Weights of a small contrastive image-text model: encoder layers 10.
Rows from block 3 of the text encoder of a small contrastive image-text model, named by matrix and row number. Rows with one number belong to one neuron. Each number is 128 + 32 x the weight over its row's rms, rounded and kept within 0 to 255. All counts start at 0.
Before each neuron's rows are labels from the 100 texts, of 14848, where the neuron reaches its highest value: "fires on" is the input token at the peak. Only what is clearly more common there than usual is listed. The data: photos of plants and fungi (iNaturalist).
# fc1: MLP up (text_encoder.blocks.3.mlp.fc1.weight, 576x192), inputs 0-95
# fc2: MLP down (text_encoder.blocks.3.mlp.fc2.weight, 192x576, transposed), outputs 0-95

fires on: ","; "acer"; "fabaceae"
fc1.342 [165 109 137 122 115  49 136 172 161 107 146 149 151 115 114 122 179 161 137  83 154 119 105 111 119 168 184 171 129 120 142 107 141 171 114  91  98 153  71 148 157 138 150 139 100 170 192  98 139 210 189 150 152  98 126  99  95 118 100 104 188 132 169  82 121 191 148 121 163 133 131 161  74 121 135 158 110 153  89  88  85 138  92 166  86  97 109  97  75 172 141  95 126 166 132 112]
fc2.342 [135 224 181 190 113  98 200 106  94 106 127 147 120 122 136  89 117  93 188 149 115 115 130 187 137 138 103 118 146 119 141 107 125 131 178  56 138 174 120 170 138  79 134 171 110  93 191 116 114  80 116 107 179 164 109 151 130 127 122  78 170 107  92  65 144 167 113 113  93 149 100 142 168 124 128 114 131 141 182 152 130  70 152  58 152  90 103  97 167  76  99 179 193 145  90 141]

fires on: "<end>"
fc1.219 [114  61 141 131 131 137 127 157 132 100  97 104 198 165 196 109 177 179 178 155  73 197 165 173 172 115 132 104 132 104 113 147 118 157 164 149 142  99 106  75  97  64  81 120  63 142 106 153 127 112 144  89  78 113 133 110 104 106 182  86 147  76 137 102 147 125 150  85  75 100  74 178 129 173 102 175 129 101  50 163 141 117 107 160 117 124  99 144  87 125  85 141 126 153 100 155]
fc2.219 [122  87 113 152 107 117 206  99 122 157 196 115 120 174 206  71 141 144 197 125 110 164 124  78  75 154  94 120 131 108 125 154 140 102 131 138 190 170 110 109 136 142 159 175  90 134 131 111 141 104 113 128 163 132 154 162 128 114 101 101 120 198  93 168 119 134 149 178 136  94 108 131 142 148 163 187  64  53 116 155 123 162 153 156 133  63 122 129 113 133 107 125 105 131 202 124]

fires on: "cactaceae"; "mesquite"
fc1.347 [177 103  97 119 106 157 122 119 145 170 132  87 135 112 119  81 105 186 142  59 108 114 159  80 166 151 132 183  74  98  97  98 136 152 105  92 153 143 120 144  85 121 139 105  93 195 127 112 124  81  37  86 152  73 187 172 175  72  98 137 153 101 102 160 113 168 127 145 147 128 131 116 187 147 131  99 134  54 121 119 110  85 162 125 146 149 122  94 112 144  86 151 118  87 114 138]
fc2.347 [173  61 167 110 152 128  69 134  91 148 140 126 135 144 148 119 119 146 103 193  91  88 151 138 131 116 136 186 151 127 135 166 134 118  87  89 179 132 110 113  87 153 140 185  98 165  83  79 139  85  66 121 165  85 132 139 148 111 106 138 146 120 115  67  97 154 130 149 117 161  80  86 129 112 140  69 141 141 126 144 120 142 146 135  89 128 147 159 113 102 105 104 168 150  58  80]

fires on: "yucca"; "magnoliopsida"; "caryophyllales"
fc1.254 [146 135 120 158 177 173 136 152 147 142 113 125  88 129 103 109 151 107 198  85 137 144 189 142 158  73 136 150  73  79 146  91 171  70 101  82 189  91 104 141 141 103 114 117 136 126  77 214  91  45 127  59 158 112 167 146  98 113  75  82 132 123 112 128 127 132  69  90 123 127 133 112 146 133 181 111  80  85 120 129 128 162  98 171 160  99  74 103 133 164 130 131 139 159 166 136]
fc2.254 [159 108 134 174  32 143 134  96 111 135 141 131  98 134 140 168 177 180 105 159  76 122 141 122 137 117 122 177 112 138  93 120 134 118 147  83  92 141 136 151  27 195 171 107  90 108  90  86 120 132 117  74 195 164 183  65 130 127 142 145 140 110 135 150  71  74  88 156 125 148 161 180 137 165 177 147  82  97 127 157 138 145 162 165 103  98 117 142 116  87  91 117 105 136 193 137]

fires on: "magnoliopsida"; "family"; "<end>"; ")"
fc1.190 [180 210 177 128 162  58  90 104 182 156 118 133 109 108 128 117  82 147 113 157 126  90 201 121 116  97 150 154 112 141  90  85 100 138  99 116 107 152  87 147  94 178 104 117 123 166 186 142 167 154 109 139 158 143  56 107 115 174 131 144 134 130 122 169 183 148 119 130 113 164  97  99 152 102 126 156 127 132  97  72 160 171 106 162 106 125 115 140 167 165 141 163  88  82 151 190]
fc2.190 [121 111 164 125 101 144 112  66 163 105 109 151 168  97 132 149 125 114 103  48 108 113  86 125 119 106 142 154  85 189 122 188 148 120 149 138 137  96  76 177 133 130 151 123 164  60 165 131 110 106 113 143 102 158 139 114  71 168  51 133 113 205 149 123 162 156  89 122 137 107  97  88 162  83  93 142 126 154 112  86 170 147 145 135  99 172 153 167 121  96 141 140 165 125 118 114]

fires on: "cactaceae"; "fouquieria"
fc1.465 [153 224 131  71 164  81  67 146  72 165 109 141 113  97 121 150 144 115 181 111 117 127 141 162 122  98 133 134  82 102 148 133 147 124 119 109 131 131 131 173  97 115 151 106 132 128 105 127 123 127  99 141 140 142 150 140 148  91 160 111 119 196  83 140 121 147 135 188 107 139 117 139 188 121  80  87  96  61  50 134 130 118  91  64 133 142 128 118 100 125 103 120 117 126 140 107]
fc2.465 [ 68  59 145  88  97 145 126 124  75 146 196 131 123 144 148 189 115 190 176  90 105  87  91 167  96 142 137 155 139 123 154 158 135  97 180  85 110 125 106 125 136 128  91  60 105 185 119  75 130 160 134 101 111 155 146 100 159 123  88 208 128 120  79  87  91 159  79 138 118 128 155 111 101 108 171 138 129 100  96 111 178 145 132 116 170 133 133 106  64 168 151  93 158  82 110 135]

fires on: "cressy"; "("; "araceae"; "<end>"
fc1.491 [ 81  98 134 136 125 106 118 178  85 128 145 161 196 101 232 116 158 150 119  84  83  90 129 118 108  88 111 183 141 137 169 170 107  54 149 159 123 120 110 194 151  62 105 113  71 149 109 155 109 135 158 107 171 131  75 140 168 121 147 124  80 108 153  97 114  94  97 127 121 119 126 125 148 118 180 150 216 158 156 143 139  98 139 100 113 122  75 163  52  41 179 158 150 158 120 165]
fc2.491 [165  99  97 153 211 155 129 105 113 124 150 101 112 123 124 139 127 160 161 142  98 143 129 120 128 119 167 159 124 118 158 133 132 124  69 132 111 144 135 115  97 132 126 219 153 141 144 105 162 169 100 162 113  87 121 194 133 142 154 101 155  46  40 139 111  91 130 110  73 137  83  94 138 162 152 128 148 116 170 138 120  90  81  81 134 181 171 106 129 136 197 123 119 180 155 158]

fires on: "family"; "tipularia"; "euonymus"
fc1.170 [109 112 161 128 143 205 123 147 163 120  54  99 129 148 131 162 126 181 131 160 201 118 122 199  85 182 127 188  90 197 166 122 111 136 112 132 125 148 156 160 131 136 113  84  99 178 108 159 135 140 159  69 120 115 117 144 140 112  86  86 141 175  85 102 150  42 123  90 142 125 116 124  96 160 113 175  97 142 185 144  85 125 104 137  50 171 170  70 129 146 114 132  94 128  49 165]
fc2.170 [155 113 126 133 127 173 154  65 106 169 125 105 122 148  38  88  79 167 142 105 174 113  91 134  71  37  56 185 103 135 132  78 133 116 115 124  94 122 165  72 154 111 115 104  74  77 128 165 121 120 121 140 106 162 162 174  97 109 150 120 129 103 114 117  72 140 149 146  71 120 136 166 150 150  98 137 150 121  58 110 115 139 136  68 110 100  80 134 147  73 158 121 172 162 168  51]

fires on: "<end>"; "plantago"; "guelder"
fc1.518 [ 69 134 116 141  88 137 117 143 105 139  95 128  87 116 126 131 136 102 143 107 123 131 100 157 154  94 177 168 132 153 153 180 133 126 109 147 175 141 149 158 174 160 151  71 125 123 152 110 120 115 141 155 132 152 151 117 146 142 118  95 110 150 133 121 186  96 121 124 115 131  98 153 122 170  77 179 139 129 153 107 151 146  83 105 159 162 133 134 106 150  87 137 221 143 174 122]
fc2.518 [107 169 127 118  89 141 163  84 111  89 191 140 159 107  95 112 126 156 126 134 136 160  78 149 146 110 141 153 114 127 105 133 174 112 127  96 166 116 159 139 141 154 149 119 160 185 145 185 105 158 163 160 104  93 216 118  97  90 158 153 137 105  83  76 154 102  79 143 170 118  94 140 132  90 138 170 156 154 149 133 125 175 178 127 115 147 191 172  93 189  98 163 170  99 165 122]

fires on: "cactaceae"; "<end>"
fc1.29 [167 154  46 136 128 116 111 130 124 130  93 126 106 104 116 106 179 132 140  87 116  94  81  95 151 131  95 125 117 131 118 130 157 118  86  95 174  94 118  91 135 152  81 133 129 145 124 129 129 143 166  72 116 180  83 103 106 104 140 165 105 141 122  79 161  97 104 143 168 123  64  93 167 107 152  97 184 167 173 111 134  81 117 149 143 128  83  72 189 173 117  89  95  66 133  91]
fc2.29 [128 183 140 160 160 170 121 127 114 167 165 124 166 140  94  77  98 154 119 170  97 164 158 112 125  62 117 135 125 173 136 140 164 139  96 170 143 142 131 125 132 161 100 156 152 106  31 132 147 152 121 122 130  39 129 127 182 119 174 121 108 167 160 103 133  79  77 140 131 112 148 130 127 198 110 169 135 137 133 152 130 113  95 123 117 106 116 157 127  58 168 153 173 111  68 133]

fires on: "yucca"; "order"; "family"
fc1.151 [170 144 126 100 144 171 192 156 194 117 145  76  56 154 120 165 162 136 138  94 147 129 116 106 125  93 100 163 102 153 121 146 118 168 134 143 184 111 130  98 132 128  91 115 115 117 146 165 123 115 175  56 156 104 129 117  85 120  82 143 148 117 111 170 112 136 129  92 172 171 154 145 156  75 152 187 151 129 176 111  86 133  92 102  83  91 130 146 154 123 142 131 135  88 124  44]
fc2.151 [123 125 149 118 132 131 100 128 158  90 130  63 163 161 115 149 135 159 105 142  50 159 154 192  90 173 118 151 109 106 148 167 118 130 198 128 120 180 150 144 103  92 132  77 157  96 156 139 151 141 156  99 129  74 116 147  95 125 148  80 148  98  60  92 144 174 163 123 108 141 185 107 120  95 100 118 144 108 115 167 170  99 103 109 174  95 141 102 166  62 168  82 164 121 101 130]

fires on: "cactaceae"
fc1.299 [173 118 110 131 153 130 112 166 124 183 121 169 129  86 132 110  80 135 120  99 117 106 117  86 121  96 137 177 116 100  97 171 136  83 116 134 216 166  98  98 110 133 165  85 140 159  73  71 125  72 110 113 145 117 174 146 109 128  82 145  95 109  75 145 135 154 109 175 114 131 138 128 169 112 151 115 128  75  68  79 133 138  95 125  80 140  84  94 161 222 122 122 143 161 144  66]
fc2.299 [180  94 104  91 138 115 128 135 121 114 149 123 123 162 119 160 163 115 143 142 105 123 146 133 111 130 155 109  43 102 139  96 131  85 132  88 135 174 124  88  48 133 126 115 140  80  62  90 131 140 128 105 168  81 120  90 137 125  85 107 135 207 161 120 128 184 154 135 122 117 130  92 142 119 119  66 110 107 103 147 120  90  86 111 183 143 120 120  89 107  90 117 179 166  64  73]

fires on: "yucca"; "<end>"
fc1.282 [136 109 138 124 135 117 111  95 153 151 147  97 130 104 154  97 107 162 141 132 100 111 169 117 210 141  98 113 180 149 128 150 164 161 118  85 145 148 139 120  36 121  95  85 114 226  73 125 105 113 104 108 118 123 191 141 105 130 159 181 104 129 131 141 139 171 123 125 122 172 114  99 134 154 163 100 104 128 116 123  88  90 112 140 159 127 104 112 172 129  37 124 106  99 150 116]
fc2.282 [175 104 153 152 136 156 127  83 100 156 164 142 162 142  78 136  67 148  53 195 115 170 110 107 207 156 115 134 119 133 100 102 117 167  77 119 144  83 136 147  73 167 160 115  39 179 137  99 183 145  80  96 175 140 139 104  68 151 122 106 130  59 117  82 131 167 142 165  53 137 132 141 149 142 131  89 118 112  98 163 159 107 100 163 118 140 160  86 149  97 107 138 176 134 137  93]

fires on: "magnoliopsida"; "("
fc1.113 [129 125 164 130 120 128 132 147 100 127 104 154 119 109 159 186 106 143 121 181 220 108 145 155 169  68 104  76 147 114 153  65 137 143 180 131 123 111 147 110 109 153 195 144 128 144 130 126 134 157 172 127 212 159 153 181  81  83 142  91 168  75 137 134 152  98 145  58 129 121  87  78 129 117 154 113 146 115 132 131 115 136 123 138 136  83 186 122 127 137 118 121 140 141 157  98]
fc2.113 [122 131 183 120 124 157 142 151 154 122 134 111 132 136 107 135 107 192 149 174 207 127 192 141 128  65  95 158 101 103 134 141 169 154 165  79 105  57 111 147 128 127 120 113 176 152 104 111  69 137 149 171  78 150 113 147  85 127 153 156 131 105  92 167  97 156 154 121  98 105 146 175 127  91 122 157  93 107 117 193 150  77  88 165 128 106 136 109 127 121 170 100 145 141 116 126]

fires on: ","; "("
fc1.468 [ 81 174 166 113 147 181  99 140 134 185 170 156 157 108 115 146 173 137 190 183 184  95 120 172 137 148 146 139  39 134 115  94 118  87 186  93 140  93 137 123 128 130  99  92 127 153 138 134 119 141 132 143 168 138 101 108 136 106 145 107 133 127 106 114 162 123 110 140 130 156  93 145 116 138 150 147 143 152 153 166 156 155 105 139 160 119 146 152  67 174 106 103  78 183 171 138]
fc2.468 [137 130 143 132 141 149 140 107 116 110 105  95 130  99 102 192 147  77 128 126  78 134 102 122 162 158 109 139 126 125 126 158 132 105 152 122 133 154 146 142 151 177  58 142 189  75  97  98 114 140  75  92 166 157 173  44  96 143 192 118 116 108 180 119 138 121 139 154 203 110  99 100 108  95 157 170 118 147 164 101 110 129 123 133 102 124 119 143 119 106 199 128 146 169 166  93]

fires on: "cactaceae"; ")"
fc1.448 [134 117 105 114 144 187 133 120 176 130 173 127 129 128  97 133 143 115 134 127 205 160 138 206 199 119 185 158  86 108  86 112 125 113 192 162 154  96 136 127 135 154  61  78 176  78  86 107 111  79 133 134  57 133 121  67 148 149  97  79 122 149 160 124 176 138  98 153  81  49 163 156 149 114 172 152  94 109 102 143 165 116 162 126 116 127 169 165 125 154  78 147 203  86 119 166]
fc2.448 [159 129 146  90 143  79 154  44  54 187 110 130  94  73 133 108  91 101 134 117 116 124 152 107 134 148 118  82 120 115 136 138 150 119  90 123 167 125 138 164 152 172 119 136 125 184 156  78 115 128 138 125 109  98 128 133 123  81  69 117 118 177 148 129  94 160 113 176  90 147 104  89  98 130 196 144 134 170  85  95 116 120 136 183 168 149 171 157 115  59  77 107  93  96 143 147]

fires on: ","; "<end>"; "magnoliopsida"; "class"
fc1.360 [121 176  88 150 151 136 166 129 128 164 103 150  94  44 171 108 131 162 108 104  52 136  93 118  85 117  95 199 128 164 125 193 184 147 111 106 170 107 175  86  62 128 114 115 108 157 125 126 108 155 134  99  76  99 165  71  96 139 120 128 181  95  73 103 172 117 124 130  96 155 126 141 142 134 138 179 128 105 141 112  88 144 122 164 118 128 154 166  71 163  97 126 154 115 106 159]
fc2.360 [105 140 174 125 116 135 106  95  76 150 152 119 132 107 146 143 136  92  91 123 118 156 193 105 157 128 118 112 106 126 139 114  81 128 134 179 154  80 149 119 131 173 149 105 145 120 128 168  94  83 107 158 132 137 147 158 171  82 121  91 127 120 134 171 143  53 157 134 131  90 111 155 180 155  98 129 135 115 146 131 173 153 198 112  61  57 205  96 162 142 184 125 127 125 123 131]

fires on: ","; "cypripedium"; "family"
fc1.482 [112 171  76  93 169 115  95 113 111 156 109 134  94  76 152 158  74 158 146 117 154 139 116 107 123 132 167  76  92 102 132 161 205 158 155 139 199 122 139 120 131 112 142  90 127  84 176 109 129  94 163  99 134 150  95 138 132 105 120 137 100 120  89 107  83 113 131 129 134 108 148 143 239  82  72  88 185 155 170 161 120  96 118 175 105 140 150 171 119 162 112 169  67  94 118  80]
fc2.482 [118 135 155 105 175 113 183  98 126 103 134 147 177 150 125 111  96 116 117  93 154 155 138 100  89 148 126 155 118 123 129 133 157  89 169 111 181 125 130  88 195 161 107 132  82 118 152 120 179 154 206  98 149 119 117 175 202 110 135 123 173 139  92 104  87  85 136 144 126  79 137 154 128 113 105 109 120 128  97 155  88 145 148 159  60 118  97 133 110  97  85  91  86 194 129 144]

fires on: "magnoliopsida"; "eggs"
fc1.566 [119 158 122 117 135 126 103 120 154 174  93 101  88 158 124 116  86 103  85 203 187 112  90 183  93 159 158 152 131 144  90 109 131 119 131 154 114 126 124 171 164 103  89  53 156  72 136 111  65 191 139 133 132 100 130 114 136 106  79 149 136 175  83 153 162 101 160  97 123 140 115 193  62 108 139 168 128 119 127 135 120 111 109 168  98 109 153 124 110 150 128 159 144  68 184 119]
fc2.566 [140  99  95 121 151 140 164 151 105 117 154 133 168 159 110 102 122 125 168 118 114 108 150 118 107 151 105 117 188 169 106 122  99 163 143 145 111 142  90 176 156 159 132 115 119 129 154  89 130 111  78 113 101 133  92 108 102 170 163 145 116 136  30 114 120  84  72 184  69 123 100  85 104 135 130  98  72 146 151 145 176 144 114 205  87  88  67 169 128 145  97 128  91 186  97  80]

fires on: "magnoliopsida"; "class"; "<end>"
fc1.476 [ 61 116  64  88 124 167  74  82 200 151  99 135 114 128 183 101 116 148 165 152 114 156 171  98 146 114 121 109 126 137 154 135 167  95 146 180 119 155 174  86 103  79  62 152 122  96 171 113  93 166 124  85 101 129 113 118 168 194 148  66 102 126  44 153 108 118 164 165 139 141 128 121  83 144 148 113  61 124 143 210 172 168 182 147 119 146 146 121 131 145 179 158 151 118 166 124]
fc2.476 [167 128 143  65  99  63 120 105 138 147  98 170 178  79 145  89 131 124 166 134 163 152 114 120 157 126 111 112 176 191 142 177 164 126 150  75  82 124 108 153 138 136 123 173 182 128 147 151 127 115 126 160 182  73 144  97  33 170  69 161  61 119 130 104 125  97 126 144 141 103 123 104  82 179 160 161  70 151 171 136 133 143 161 152  72 128 117  86 162  87  89 119 100 142 120  98]

fires on: "cactaceae"; "<end>"
fc1.203 [116 112 152 150 139 139 157 128 110 151 117  87 108 176 132 146  93  98 102 139 148 156 107  85 166  66 122 133  53  96 129 145 196 149  86  83 154 122 131  84  85 136 120 118 120 149 151 123  62  59  76 154 177 192 136  71 115  98 132  80 113 134 103 163 119 108 156 120 141 151 124 157 131  98 184 115 141 103  63 118  95 151 125  78  98  96 115 112 111 135 144  52 132 131 173 129]
fc2.203 [107 163 158 122 123 124  96  88  97 161  57 103 138 155 115 160 107 137  98  93 166  97  88 164 151 114 152 106  76 109 115 199 108 142 111 142 143 115 175  96  93 123  73 147 169 173  97  33 136 132 175 148 139 111 156 139 162 146 166 164 131 151  62  90  91 142 129 122 138  98 130 152 191 161  98 121  89 135 124 160 143 122  80  60 109 119 160 114 167 143  86 107 138  80 125 116]

fires on: "magnoliopsida"; "<end>"; "asterales"
fc1.410 [ 93  93 136 169 128 147 103 150 104 122 103 159  98  84  98 148 122 146 168 126  90  85  98 139  68 109 112 160 110 137 107  70 101 222 129 121  94 139 109 175 113  90 170 122 172  99 122 117 101 174 128  94 142  97 102  75 151 132 128 140 141 139  74 164 133 157 144  87 123 113 100 100 121 115 120 133 169 135 118 160 137 108 130 122 169 189 155 148 178 150  51 156 121 126 144 180]
fc2.410 [148  99 115 125 160 117  82  65 120 130 182 145 120 125 145 121 140 171 150 181 117 137  97 135 124 118 145 160  51 121 153  71 123 120 143  86 131 165 143 184 142 136 119  90 146 175 128 130 127 143 115 123 141 122 135 110 163  51 102 115 142 133  50  52 131  72 145 129 131  39 119  98 141 139 116 165 123 138 109  84  94 140 111 144 185 140 103 127 112 111 136 116 132  67  89 151]

fires on: "magnoliopsida"; "fabales"; ")"; "<end>"
fc1.533 [115 126  93 139 159 149 117 151 133 154 175  61 101 104 139  42 125  60 118 150 188 107 119 164 122 105 113 110 179 152 156 109  81 115  79 171  41 101 138 110 144  89 104 128 155 106 161 151 144 114 189 115 118  85 138 115  99 214 112 102 173 112 133  91 113 109  91  97  92 121  93 112 151 110 104 133 112 130  70 103 126  81 106 145 166 109 131 113  75 191 130 153 144 158 148 167]
fc2.533 [134 166 185 129 140 161  96 121 155 107 123 102 142  72 143  97 100 142  82 110 124 199  73  99  51 113  92 114 137 138  84 128  87 134 109 108 115 148 174 122 139  95  62 123 113 179 116  87  69 142 107 106 144 104  82 134 142  88 121 107 105 103 133 181 150 101 157 124 129 107 126  94 116 122 163  84 119 135  95 143  98 206 151 156  49 100 129 106 156  97 136 175  65 115 151 133]

fires on: ")"; "("; "winged"; "-"
fc1.441 [ 94 183 118 122 153 180  72 117  71 194 113 152 107  98 158 199 111 126 162 144 157 151  94 187 144 138 147 149  93 130 151 189 133 153 138 121 134  86 100 116 141 184 104 125 118  95 118 167  50 105 188 148 137 155 106 136 128  85 128 140 148 135 104 124 144 144  88  98 141  93 122 119 134  88 145 118 138 166  92 174  82 163 121  98 152 123 131 167 119 166 112 144 153 129 144 174]
fc2.441 [101 170 119 139 158  96 137  64 151 111  89 172 113 161 136  81 177 178 123  98 131 101 160 137 156 119  74 137 189 150 151 124 130 139 112 148 133 135 140 107 158 177 191 158 165 123  90 171  77  86 119  69  97 133 129 139  99 188 146 172 131 116 125  86 112 139 115 107 112 170 126  78 133 135  99 100 158 150 108 106  65 116 114 100 111 167 174 114  81 120 129 189 120 140  81 113]

fires on: "family"; "("; "<end>"
fc1.561 [116  57  66 123 180  64 117 113 166 185  95  98 101 118 114  91 133 157 141  92  51 150 128  71 130 134 202 137 105 116  86 149 130 124 121 152 124 153 147 148 147  96 137 121 121 145  79 126  75 141 109 188 142 122 157 152 191 136 183 135 106  92 136  69 209 118  61 182  96 158 142 148 152 121 107 116 111  96 166 119 122 123 139 113  98 113 151 157 131 131 157 121 115 118  36 140]
fc2.561 [119 179  76 196 158  81 148 155 163 132 143 100 106 126 195  89 158 129 117 135 143  87 152 168 107 114  73 127 144 113  55  87 191 146 121 131 164 136 194 150  95 133 162  82 197 146 125 134 124 191 140 122 144 142 150 141 146 181 162 112 155 152 118  89 131 136  93 104 154  98 152 121 115 182 120 100 114 144 130 170 146 165 109 126 179 120 123 149 153 121 124 122 123 141 124 179]

fires on: ","; "<end>"; "root"
fc1.302 [136 100 147  92  99 143 137 127  97 141 104 118 121 155 146 149 156 162 134 132 177 123 167 124  83  93  92 164 157 147 127 119 138  90 164  88 132 127 131  83 157 121  90 151 140 176 101 142  81 118 155 124 127 107 132  83  94 145  88  75 100 169 102 105 161 120  92  98 141  61 176 138  92 142 121  99 153 156 132 125  87 118 113  87 103 106 127 145 216 142 140 168 107 139 123 139]
fc2.302 [100 103 104 193 158 122  98 103 135 133 128  77 178 103 168 153  88 105 201 118 194 175  88  87 128 117  87 137 201 186 144 151 148 170 166 150 139 142  95 137  83 126 154  83 119 125 159 164 115 124 156 191  97 103 125 107 146 122 173 173 125 140 137  89 146 123 124 184 137 171 121 169 124 140 106 132 132 101 128 111 191 123  92 133 166 115 168  99 128 107 124 114 107  41 166 112]

fires on: ","; "<end>"; "("
fc1.200 [145  90 125  87 120 123  90 119 111  95 150 108 108 159  72 162 153 166 147 149 141  96 117 166 112 105 113 123 136 185 121 101 144 130 122 126  64 174 151 133 122 134 125 188 149 154  81 115 182 112 184 196 123 124  87 162 112 120 109 101 123 128 167 127 168 111 164 155 156 134 175 137 146 136 141 142  89 150 119  86 136 131  72 165 140  78 100 194 150 101 132 134 134 174 131  53]
fc2.200 [ 63  64 157  95 153 141  75  84 154 153  92  88  79 129 102 140 141 133 120 128 122 143 128 170 113 149 133  87 166 164 142 116 188 155  96 200 160 147 167 149  90 171 115 147 105 147 104  70 150 135 128 101 113 105 128  97 143 174 117 187 107 100 116  69 149 184 165 152 101 111 140 100 142 137 122 108 163 142 102 126 161 164 163 131 132 146 103  84 123  89 200 162  73  76 118 133]

fires on: "family"; "<end>"
fc1.489 [ 88 104  87 146  94  81 189 171  80 173 126  93  97 166 110 140  98 170 148 156 131 164 110 203 105 131 172 110 134 154 103 107 129  94 128 171 152 144 142 139 126 133 126 116 113 113 133 185  70 207 130 143 138  97 160 158  84 119 122 107 127 107 220 123 156 102 108  94  87 176 136 205 129 136 112 137 128 162 218 163 132 134 105 126  92 106 105 179 120  91 161 103 129 109 128 113]
fc2.489 [185 109 137  68 186 111 151 153 124 132 139 165 119 143 177 171 128 115 154 114 103 118 220 190 139 178 108 103 140 124 105 132 152 145 162 178 107  46 123 155 144 131 124 113 139 125  93 143 136 128  91 144 125  98 190 103 141 120  81 171 178 106 160 200 134  83  92 104  95 193 171 158 175  95 129 113 125 103  97  96 130 136 126 136 185 172 122 136  70 120  87 131 139 166 157 178]

fires on: "lesser"; "<end>"
fc1.100 [103 135 111 179 132  98 148 196 105 126  94 115 127 121 114  91 123 113 164 134 150 118 163 158 153 113 174 107 124 139 143  35 144 105 162 133  74 134 141  72  97 127 100 133 171 138 121 183  95 148  93 101 154 126  85 117 100 123 107 139 145 140 103 137 176 175 118 152 118  98 103 100 177  77 154 186  87 135 118 114 147 142  96 121 182 127 157 160 177 129 136 151  87 160 131  64]
fc2.100 [112 120  97 146 128 176 129 114  72 132 112 114 152 112 115 140 168 170 103 136 165  42 155 129 133 184 120 131 208 108 136  96 101  90  77 103 135 128  81 168 158 134  84 131 114 148 108 140 149 148  70 131  98 126 167  82  35 138 165  86 126 120  82 168 148 125 143  81 135 112 107 135 128 165 155  73  79 100 154 161 143 143 136 128 140 138 115 181 108 147 123 119 124 164  83 107]

fires on: "magnoliopsida"; "<end>"; "liliopsida"
fc1.509 [113 170 105 137 106 182  85 178 101 134 122  87 108 184 102  96 109 176 115 177  74  58 150 140 115 122 131 135 131 156  89 157 154 103 101 105  50  83 153 177 143  84 134 135 160 159 125 137 154 179 172 129  87 138 105  71 109 123 119 128 138 151 103 147 152 102 183  89 122 139 146  87 111  66 104 104 135 148  40 132 185  88 135 118 114 186  85 144  74  78 116 122 101 119 141 148]
fc2.509 [130 127 139  94  64 138  89 183 152  88 150  97 114 123  81  89  44 137  66  89  78 140 145 125 168 120 151 154 158 161  59 120 135 130 113 146 146 135  89 139 120  94 184  92  76 128  84 174 103  83 116 153 140 140  68  80 144 136 174  77  99 110 163 203  66 123 172 140 107  92 141  95 132 129  96 114 171 124 152 118 204 101 123 145 164 143 104 138 143 134 117 111 115 148 156 145]

fires on: ","; "family"; "canadensis"
fc1.562 [105  97 178  89 118 151 109  99 147 120 138 117 161  70 151 127 111 129 106  86  99 132  77 104 150 153 157 155 140 138 142  90 149 153 160  90 156 150  89 152  97 138 121 117 107 125  99  96 105 116 143  92  76 111  76 167  87  80 174 102 133 186 176 165 193  92 116 152 130  91 166 131  88 105  86 112 155 181 133 118 122  89  95 140 125 138 121 101 137 143  83 158 142 145 157 155]
fc2.562 [136 105 136 126 116 137 137 109  78 119 118 219  83 124 148 176 147 110 114 112 152  75 156 125 149 107 179 136 105  97 133 101  85  88 131 142  85 146 132  79 140 151 105  97 132  82 143 113  78 136 170 118  74 150 172 150 106 137 107 130 110 151  91 170 145 166 140 109 157 142 131 172 113 149 212 106 103 127 158 174 146  74 119 134 136 154 139 148 117 153 104 193 159 119 219 205]

fires on: "cactaceae"; "evernia"; "<end>"
fc1.473 [ 52  85  44 110  97  99 138 125 161  96 109 148 148  67 112  89 187 126 114 173 136 176 112 152 115 165 139 128 131 144 143 108 133 119  92  18 121 117 162 153 132  52 135  89  86 127 129 137 119 143 120 164 120 131 213 151 172 115  95 143 142 155 112 115 173 166 166 135 128  97 139 143 126 134 101 154 117 145 110 129  94 120 123  78 114  98 114  67 123 104 125 133 160 143  91  95]
fc2.473 [117 141 115 100 165 120  93 138 138  98 169 179  91 161 102  82  45 119 132 138 121 136 137 160 118 142 158 124 126 125 120 142  74 150 158 119 156 107 105 182  99 109 129  96 142 124 195  95 131 110 138 160 194 121 113 121 137 108 115 166 172 164 160 146 117 107 104 109 146 101 166 140  93  92 131  55 163  93 152 114 149  78  81 195 155 127  63 112 119 121 105 141 184 161  98 124]

fires on: ")"; "crane's"; "<end>"; "mercury"
fc1.7 [128 128 151 141 100 116 103 137 119 176  88 115 107 134 110 123 124 153 118 101 173 128  95 146  90 121 139 128 149 135  91 169 202  82 137  62 193 137  80 165 104 113 123 117 174  94 104 125 107 139 179 131  94 126 135 140 188 163 145 108 141 206 173 174 131  83 138 125 138  75 155 135 131 104 138 123 167 145 121 100 150 148 126  77 163  86 106 122 107  96 142 155 105 129 166 101]
fc2.7 [ 95 185 119  94 109 149 125 121 168 110 110 136 112 147 123 104 111 155  80  82  57 128  92 168 111 144 108  99 127 124 146 109 102 108  91  80 103 161 112 144 104 159 151 128 104 112 109  85 188 149 171 143 129  89 134 127  81 112 129 148 115 103 194  56 138 130 124 161 185 145  88  92  74 119 173 119  91 137 134  87 122 118 132 138  83 114 131 140 158 124 168  78 128 120 106  66]